From a checkpoint of a small image diffusion model: activation swiglu, trained on photos of arthropod specimens (BIOSCAN-5M).
Rows from block 10 of a small image diffusion model, named by matrix and row number. Rows with one number belong to one neuron. Each number is 500 + 40 x the weight over its row's rms, rounded and kept within 0 to 999. All counts start at 0. Numbers have three digits each.
After each neuron's rows are labels from the 100 images, of 14848 (inputs lightly noised), where the neuron reaches its largest size: "responds to" is what is common among them; "patch colour" is the nearest of a few named colours to the mean colour under the peak. Only what is clearly more common there than usual is listed. The data: photos of arthropod specimens (BIOSCAN-5M).
# gate: MLP gate (model.blocks.10.mlp.gate.weight, 512x192), inputs 0-95
# fc1: MLP up (model.blocks.10.mlp.fc1.weight, 512x192), inputs 0-95
# fc2: MLP down (model.blocks.10.mlp.fc2.weight, 192x512, transposed), outputs 0-95

gate.265:499558441434390478536478423548515530543541488497489517531518483493518493496488615467547471554518498543478494487509486506513490462455525563544455462497494486497464447488526469492518454559515502517463537496478508570457496528538550553438537399473547549550522585433541455513590486469434509470
fc1.265:483470468559517487472547556438544406441518409496527602463494506522477455465529458512508540504429550467546442469544516505496509476464510512522457546506439546522503440554437526499483528508507483513493518514497470499443467486428485463502549504462477447486565498492552503516499520484485503533
fc2.265:495525495501491490465516498521492457463470562453488534563478526537540497457442563437484437450541482489565517459475449440508511449493449477501483449479585496432419515463551468501467518466486589529439531482532532598511454524469493453465449567501512457494443460506449536466479518474465481495
responds to: order Hymenoptera
patch colour: grey

gate.471:483533446456478502504523479528519424509420531522568572450521547584445510529512591490540475464467429469599505489523470501553469422456567582525502467451541531495472512475498469491560467471498441514483440523516429577456492513498487427521507459495512577566550642496479483488485508533461483489
fc1.471:476506433515497540492423469485526527504522484499452529511512590447527558485459514490410443559460461473478515507539454558528470491503554483548473491423474463476435538474500487543490454526543451499458488527504458456575429573521535446530479578516442505486507466455506479547502447487512545453
fc2.471:511473521499485522543507472545469556593500489508488587524468522531484496463578528454486474528482471503465479508529485473411476502423467489571485511544465483509563519539543521555588470518546528533573604583487457470511542481492497508439512507519455501508460480495509577513475544543459511374
responds to: order Hymenoptera
patch colour: grey; brown

gate.251:528511478544486482522514521528574543463501509467438514522497511531471522524530484512514491432493450531550530436481441488560470565464483590481442503508546445482463496515509496445479509466495535484449544552516515517550422533495507514516483452474485490602546482484485488591459540510595432547
fc1.251:581485541518531522477456524498494524547557509493466574514461551526504574494574559539497474523497506549529478597476485559486506557525488526538537416453469497556516468504446505520485480446523488480458440505522511481513492493491481466511519463513516517431430462570476522513509498367508494468
fc2.251:576525559543448466547450552493485521546485542473446545515495474553423561505497571542543571557569545536514519532569493518496475528466461522527528476458549474537523496481486522515534525493472542488503551547491399522526507452534546496561513425535493489495390594471499511464530524484467537499
responds to: order Coleoptera
patch colour: pink

gate.495:470433530495486531465485468495442405484521461494595447470502544531573521506537462526441501428503496438435508493537567478459485447485471430553469463525546439514522527536499502531445481425489446515513535537507563494531548457485525542505476506529443462494590522522540422552501471490511550557
fc1.495:464497525480508535485534521604488527479582527521511519516529513521432486561447485519510524618482545529484433526518543459444509420525520490502515462512579613490444480558541529520528530459503516545449477498455483496548490521516568531536448640501454516443495530452484453545533506538472523438
fc2.495:563519497494528483453471490463460471563493529427493503574462480539438491483563539543507524486466525513525487558563510502610470482485473526541466560490466432520489532447463524496489410436529425551541496509409508533467468546519485561499425492534545495519547517493477553483478500506502460463
responds to: order Hemiptera
patch colour: grey

gate.286:513459501554588486490582552452498536520565488506515526509485513488493507528485494540536550500538518484502519446536491507452490488575475515582462472492405496469505524526558501457427538437557572506523500489489534473522526496484558502468495527499479488555490399448516541494521522502574476521
fc1.286:574506460455479469557376390484484516468468514582473532514522559484516494493446554500508551532462551484575507529466527544513511564503459542452505482466544530533463517514553508517543433486567448547531580535538519457484490504526502478531476540525527459511500554520460528528521555515544504453
fc2.286:513484536477490522511507573438470477505540479568488504511551427501512538467574543499517514527428469492523425490476437541448488533506559575435494532538498525535465518495505561535480566468541497489414464501540531491497469564506541462507486565527558482506520541493482512524453524512496520445
responds to: order Coleoptera
patch colour: white

gate.212:538466474487521460517520553534490493541454528485516468524458496490535434492437497575549488391551486512556517528509534354542452489530523547475498497496521511483549444450483435448551504489487481513474538559445514577463502535528490531515400468472488454509514468534508440551579500536515544489
fc1.212:498502494444486512474516504530485468566410573479511485474567528482452531546448552521486495481519458414547500427496553457436536457561511535574555536465492492448486523495548431459488499442456474505511500492557513515420515534491546456502540472494448527547544537538557441485454520509491512449
fc2.212:474527611528435478511500409471511525468471531479552447477526519516573473532504442492501501479516433483479554522524479532486427497570462481493460482487489550456498467492439506479426497465492483498466481503477515558517498504554547514564375500494538531487570530470473478542478520517555520521
responds to: order Hemiptera
patch colour: grey

gate.236:554462470472542447494526470538492516408519553567499505460490480522547546497454500577504540484476475491494482509474366609578491485480517446475492522487564422457493535472486535532514509488553534494467466504516464499499450522508549502553504505521552544548512470448480521478511478509506470470
fc1.236:574498473530509556502554471463526450472547516503488492515506483562519573530492472557502514541568504521549502523513456509409536532478540500422526508494460496481530490432467490397563513556543500553499528502482531422523456579517468527488472499501513457477441531475523480446519503451644536518
fc2.236:512619514487476423539550437529503512554479478438450466446568461506494389533452543524475491505458440425547484500493518507465530481469479442565533493461496481513479480456451516513524498520562520397445469537533524453566499501469464514545505458422494504416539501524503512489478532502538531541
responds to: order Coleoptera
patch colour: grey

gate.349:500517586471506378507530463484504530568488483471516526526526507486501583479498511530484511525446428436454524444514503465459511445562572526533525518494473477521514491476522538478476502543490513482534555568482492533490481575566483509484551509556548473493559547576540466505560500509507471516
fc1.349:524468494488444494509423542403447462481479482471520484478543496557528570512470428514411489522529503483551483473513466506497474512443455541490435489547561550502507517418525433414531595547473459504467515541493476502500443529555507505514477511544490542534487445468487508513512496459472472491
fc2.349:496439450466464481570409485528486507490482478521527463495535522499513565529456472497486579586485562511475398494552496487476581526566553493467508536459485547503507541486538502554503477565479505534469470516533507527482509526508471535485532556413554623504444496504488560511533481508496641510
responds to: order Hemiptera
patch colour: grey

gate.188:511493511510531594539449495478559462545404480579472512575541584507493491535524561484470469504473527507563519470573531471509439491499524474540467508537458455525437500588509489540502529501582457465483566458465495495503529427557508501411511534520451481514543520561443538499463562495501473447
fc1.188:483485496491508475537482536467462566444514519427492503498447489514442548535547503452473456478458499566453429492565530520526504528450588497516499513529473496541524484480483542482493496525507478485514463532489521573516557455509520525545453460423525461454528473509461507545475463428454455536
fc2.188:578483448472470563476504501540465520483518521518498488521462557532476514483567422528577516482533536489533507413509557542479558493513445492476446481497542500538462525468571563478451575484526542502504505554511544455520540515458505505533556543485531525434578424503440511491464487456487600506
responds to: order Coleoptera
patch colour: grey; brown

gate.247:593482536486437495448476485523526497505459463465547485510480506487426482459483485552528481478480507492469432529482547519545414475460448495452504481506488457417507533530486572493553446455493516542503549473465498468466498468512581448480530424564536434488498449519520454477397487511503434530
fc1.247:510535487487472561421433454523447570482545568527489524550429546420461501537490509512375552607552456460534475452516487459532483548486579429444509520465520484529582490469471492493489490486463557547493488490472453497488569498491527473481491504533513508459563500512518537530522545509480558555
fc2.247:486464553519510472507513481507492520496513447479492515481592482483422498512580500474496621500577469469510580521482537525438442520427461538530520493497501584438495426537445462471516510471452414504495506494538473505511464525499458465595553487448477558517514485473453540595505456434475547564
responds to: order Coleoptera
patch colour: grey

gate.120:422452528455499452580467529493498443438531565516502496447586477476488500450442471523441516510423585455477437435544550467522400498454442558443519553497505481491477518441536534459469544454493502387554535468470483540508552478450503505472483448487513415520550507480530511564396500462454552501
fc1.120:474486468497475562487456481463515468512482547504493510430519573554488471516512570476499495501485491481508529568494486495536458500483532515456599502490561502522454534444495446475503493491530444475479529494457488536516540446491545508503564474577480507582496515505588535465541465529537512504
fc2.120:508545492431512463446454501448551541501490486497420511537479394483515477515544527438466502478487488492555558514504540545494459547561543536425474513509545493540508475507507535524459558503543520427550548434517491499494466510477412532571454495548488509485556448449454362489473543507505520522
responds to: order Coleoptera
patch colour: grey

gate.173:478609539471484579508446554504448503470515530540528465536483534489528434493493573511506507520548573501533498518487513513412474469521463555518433518501433446500495487479497463520404423506492473531450562503586489508405532449500492482515513489420540489506465544459495435494467466445482514513
fc1.173:492518512436551514531465572562475488429447473492561510511560482610496537469535534544582503564511539478528535470540516493463511523425477565497449536533513520520435503493493430543562516423526411516421536526555481488516550456396523510479525483526535568487472467471514485535454483442460532488
fc2.173:474531505578504534609460399531461520479515483511524462497513496560530533455524520476483494527482490437510519492579545432461505512481541411536486530549502546526535549526444570523484433525542470472545595471551462458526485470474527488518530536501445502491524513491518539553497484488481463423
responds to: order Hymenoptera
patch colour: grey

gate.65:525535494490525437577494456463512504525524564539470431491503458458473528505475498433523485485450438470530475472517499544500528485438551515562513535459481522497452427475506517592590488567513492462502491508552456521499450523475548506602497393498466489465466492527556409475521498591493506485
fc1.65:527495454521465468443486526548482527571503458571518385512490539510518540535461508479505563521476417481465502554514401489458407536462501502442443513479505504471444497535446498496475446549521474478489482488560452538488491553508501505517456420554475442510482467502474528510451519501460488500
fc2.65:527440553514435484539561437483518441522518510455503434539531497569524532523480472540547496517444544513529545530467504470549427497492593421461511481500481457452506486516491478477486514514486489597534517483491481430509488540480513563522495508545530527527479490582492510538531588567515521388
responds to: order Hemiptera
patch colour: grey

gate.127:524447491518496442510603541562496561544459477485493481504462513525465523430494462499569457544455511502491491480528471519445498468502466523532481469552498522458534446518486480550490544484557540511529533562551475418540517483645512546423476543435481459541465470461470454480441462469458464508
fc1.127:463493473454558555455486476562544519488462533498475526491507476519497491407554480564435532530493543467436498631477515428529595491497580421460530531481471509560514463476475571485516489519431536497503463441492555556519527500461481459507515557517519460486500436537472567492516522503524466534
fc2.127:542397460454423570520409516470472478528575456533484485484437518481517532519546489455513464494458524462527511517499457584508491523513456536486582489576532532478537535535458508474457478516399396509542463421507476504521499502541461426480515511529530451481498508560499476461507542511530445447
responds to: order Coleoptera
patch colour: brown

gate.86:462490536487466551476499500516519515530503492515520494498487497464488565415408494501564469458485512477471502593533469486537524552450411523564392507573489439422547547539510542524512500414498430470549548525544498479446535496514417436521483464558504484534524541495503480532522482524492486438
fc1.86:522491469505481491506442528514479507500501480557538498513453448576522522520535484560469563491503477546463479529455455536493522491554546475470365463489480435545450543543446431476430531549491444457534435497474466512520466468482488548513495476472499484516416458486488520531509462497533504503
fc2.86:461531499518530466545450486505502517502463516510535536504472510550538494473514513458507526598464552448560516528536465505495576450513585600457522509500522517515522448481484636501476531509538540530516479409554488476442602546473502501528489553563505503488534512492504443510549534520535497591
responds to: order Coleoptera
patch colour: grey

gate.97:544439474551587440583519486520465520505484513518511515469549540552520518524494533498571532545499468476457466516464454582505523510479512543508509453475497480451463502552511363534567509485495508461525523505490496470500489473549472466495467516549532496514433536448506478529512482495513480487
fc1.97:526481377526497503495550499452522511476541476548540441501566501509488544499468496490463524569452487489522568549480577515506470472548503521514506480446441602417483508535506432506531494462484501483459568536541468550481470508545460535502513501548509539552526512516510511554529472480449467476
fc2.97:466483465546562609484548546538460545476454510495457512518509471486523536557524508486428501557565555485431487469484441484525460476577491527499504519576504507492503505483550542547522519484436541542522508481516513565440523467515535531467496564517578567463469481440471475456546537482538525519
responds to: order Hymenoptera
patch colour: grey

gate.401:451425510495459507530508516584409449436484522510543483436555527486383508428549538496450468508519514505417490449504564507544478494561507546520496525476544454534516578441515544500544495462495541456535542471558552550470548505537504510525497458505475502522525440479521527566565408525581528488
fc1.401:473530520586547495490532574621503433549504476517511576411543496477435499494514476488491443527494489545401529482503507517549516549474446573502490516541461533511474517518510514500449514450499508486560428442486475524498522481463563455495485564565487466500467474580510537487468498560526461482
fc2.401:508522448500541468503564402426529570495500510473510502499461470524539451437480411501425495446526519483475559472450522514550539445442465477473546531505520543507512488469615521516474503479591529521436520461519509511577463492459496502545531551471524473505506495426579498505558465549468555487
responds to: order Hemiptera
patch colour: grey

gate.214:494493533488554505429498562534513419527491457503501578440580433431452442536452590561549496520488537510449455491521543468420481464498558489547543462513530498459536503515518471454455477488534536557456511502488443515466493514515487544451479457482428515518522539502542466460566432477507475551
fc1.214:533533461507482456535470449499499477507445433523505487499508464593476476554555582445476500538522528540588503502476594528453448384508530466495455496427476525498542531555523459441460527540599534468427575490476528484494515486495563452503520525513478527569495496502473432492455503443493520546
fc2.214:511452463566487507458517589516413405512527546522492556515477490447460503507513422540467449475555458541489509553529561474494467533525492484572473505505480499494472536499548534506494533478498504492501448555558473425544474519569465482495518485469452450506429483487548509498440495463492494443
responds to: order Coleoptera
patch colour: brown

gate.134:489480461485465423466550500566495491493468541513514505488509524582478564493513579527500520485478509381473499501559550505446565433501512512510467487501506534461516503494524503466471531551463460471502483524524573559436548562498472447512486435438456465523537485379542465535556454473444524494
fc1.134:516521510477490485523510528467517477491445524470493496420458534515472513545517558456458519482482505471499564477547513521448431489523529532506463571460492519510503470591587456504465573537536478523572493553516460557522464573446556469507462535445469497528543468514538537563536544446519523482
fc2.134:522469515487591490545505465457440504450524481596540488589526479536558437454492465487458468476525533553426521460503503563474462545533440420527511583464501488538523460492507509489465544522492450553538461535452502477519482579518528536493474494443504526533459489487521478516508480503510436504
responds to: order Hymenoptera
patch colour: grey

gate.105:459457488492505451470482487576613480511459534490495469564486489543528525508498400543554512516420469479569531557527466568567493466437542442508547460434573549478500466456578571474537485476581465470447529534526535508442524573561532518470490509553481520493492519527452483493486536502542519457
fc1.105:558448487485512498434519498553563555542515528473476447518436394439536505418502421479506498483527530519423485554515487513457515486511513467507483619510538518514532443504508480460493447520419525525432385469513518473475542456483511485516546548477535471512481504490503451492452474541521537502
fc2.105:457458569490543482516466552486558450593540501450486531473491476514534522557574461562571494414489421502457536527498493512491508536475479498495476508467578567465461438591566541521455485518446462549525496517496552430451502498541468465549512539444490497467507490494535536479474489538484504452
responds to: order Coleoptera
patch colour: grey

gate.15:507518452440458478486563535518547500567543546507459444493541529503480509500541522526550569558487467443444445551553538512432510439518511500533468523482498493532488490549466471457511453502462476514425533524533428561391559532448422433473523466431459593555517550427512512526458464484493482473
fc1.15:563537515515496521514520524536438398522476554549479551501459417471459432552474498515508517477524518548600520399506569497559504474506548491496524529448460495567529501529451511450487553459526424484542427491488502472527491471457523516559480439462502523479464445478482465419505454444583546502
fc2.15:521488465535526509520450510504456480441523594512457514528478513512452498485498479463505441480536504542615545475475562556521430483446437509532481536465454524475468499534539513481494543448502571509509544474569573492439626546518526552533519491504521486495549526514478533550479485454470478533
responds to: order Hymenoptera
patch colour: grey; brown

gate.9:541519475457467530491465510558595484501502528452513509506552474490542534437516484543540488517484535511475526576482490449516451550500478512430542464506518509416488434505530487491448503467571457522416530499477459460478551538537530473482501536500583527524534436435521437522472472502469506386
fc1.9:503477459417518481468487441527499500475563470437564524533494464519526525518479534544504509520509535584527489515517529501557532480500487521529542454497536445465543429541485560444523462497524552505527581527504488520573532487436501463522551533530506477496540525472510498470520423527450515516
fc2.9:486457591499463511481543520517499492545479468432520475500477502525534506589496473524461537504537464476474527510519602498526552483400494483548511523492453482479460469477544425468472477462496529474468479489482567464469525491458508535542511525497540471548447456469478380471459510467538447554
responds to: order Coleoptera
patch colour: pink

gate.100:533478550495532489515480448551563466532436550482442516492557471470457485518503491436527459569588443531526501516462487520533470475520515513427471535502526471493524493504488527479515502564423474477530450566548399533497546482477566479520580474504478506585501424522512507545498458494533444437
fc1.100:404471469541504558498543475459485575413564477450458514452472491519440546458518483537468465513496549486480522526515503493557521533504550489502544488510533451620520497554494577502452473422535465443593503505554522458556544506512464441475487528464515475475464478521506517504535509551479512540
fc2.100:480442502496489504537583495532532463532491420453560534521491396491546517497546513473512447579509554581491504540506522440447410523493531496529463499517465507548524485488562442499502583575508483537463470452523449537508458484531518457573521508441471485472454506533496433523491553470553489509
responds to: order Coleoptera
patch colour: white

gate.215:478493535543421481611435509524494534530477415458543497509550483446537469529538494475509497497585521490465498498440408455475517529430506507539545467488536507453549520575537488434545493497521495433548488513449458419455561500516513445505527537451518495510503493448471401482485489523551438490
fc1.215:525464445515490477509547480482560504500549555512506482491514544533491512499466499483501477530412507571421506478494530475542522394519498445533517480539476543525451580492519501450457494464479488480475483500498556528534482544526504548507484508490491449477514468514582535484492486457565419485
fc2.215:467437492512539498597484543529412503467568510526506549547474512515460553477566477446439563514519494572443458460487417470460472498524468519534504473439496516527597499440562497560559570463532474517538482472456470431514500451531522457521480524478566499515607472508487503457573435505536470519
responds to: order Hymenoptera
patch colour: grey

gate.11:544511509510463514505535503398439470508525460471511537510512545510496524478454543476516511451482525511461550503426475539498482529605517520602473475506510474511475477578498447567545502452519490495520528539557507494480496572499587589466518425519469476552515458466478516527461443482491526449
fc1.11:573522488464571514472546436435524482504530523535460464525489455442502492587442496521478497534554537515461507459504521513500474529478517442420445563433568478546539507453512539523582555495489488463412484489469436491503539475473524533416553490509508439516432531543473589448508475508527515555
fc2.11:529528479499521512456551531566499508447482471543534539473488476519531489553454500481546437423542474538496460468453475525435591504520526491423524468509525530551500454509534544527525537445559460427455518481495501499523551483533469463541534489504529513499600515427476421519403526506489460539
responds to: order Hemiptera
patch colour: brown; grey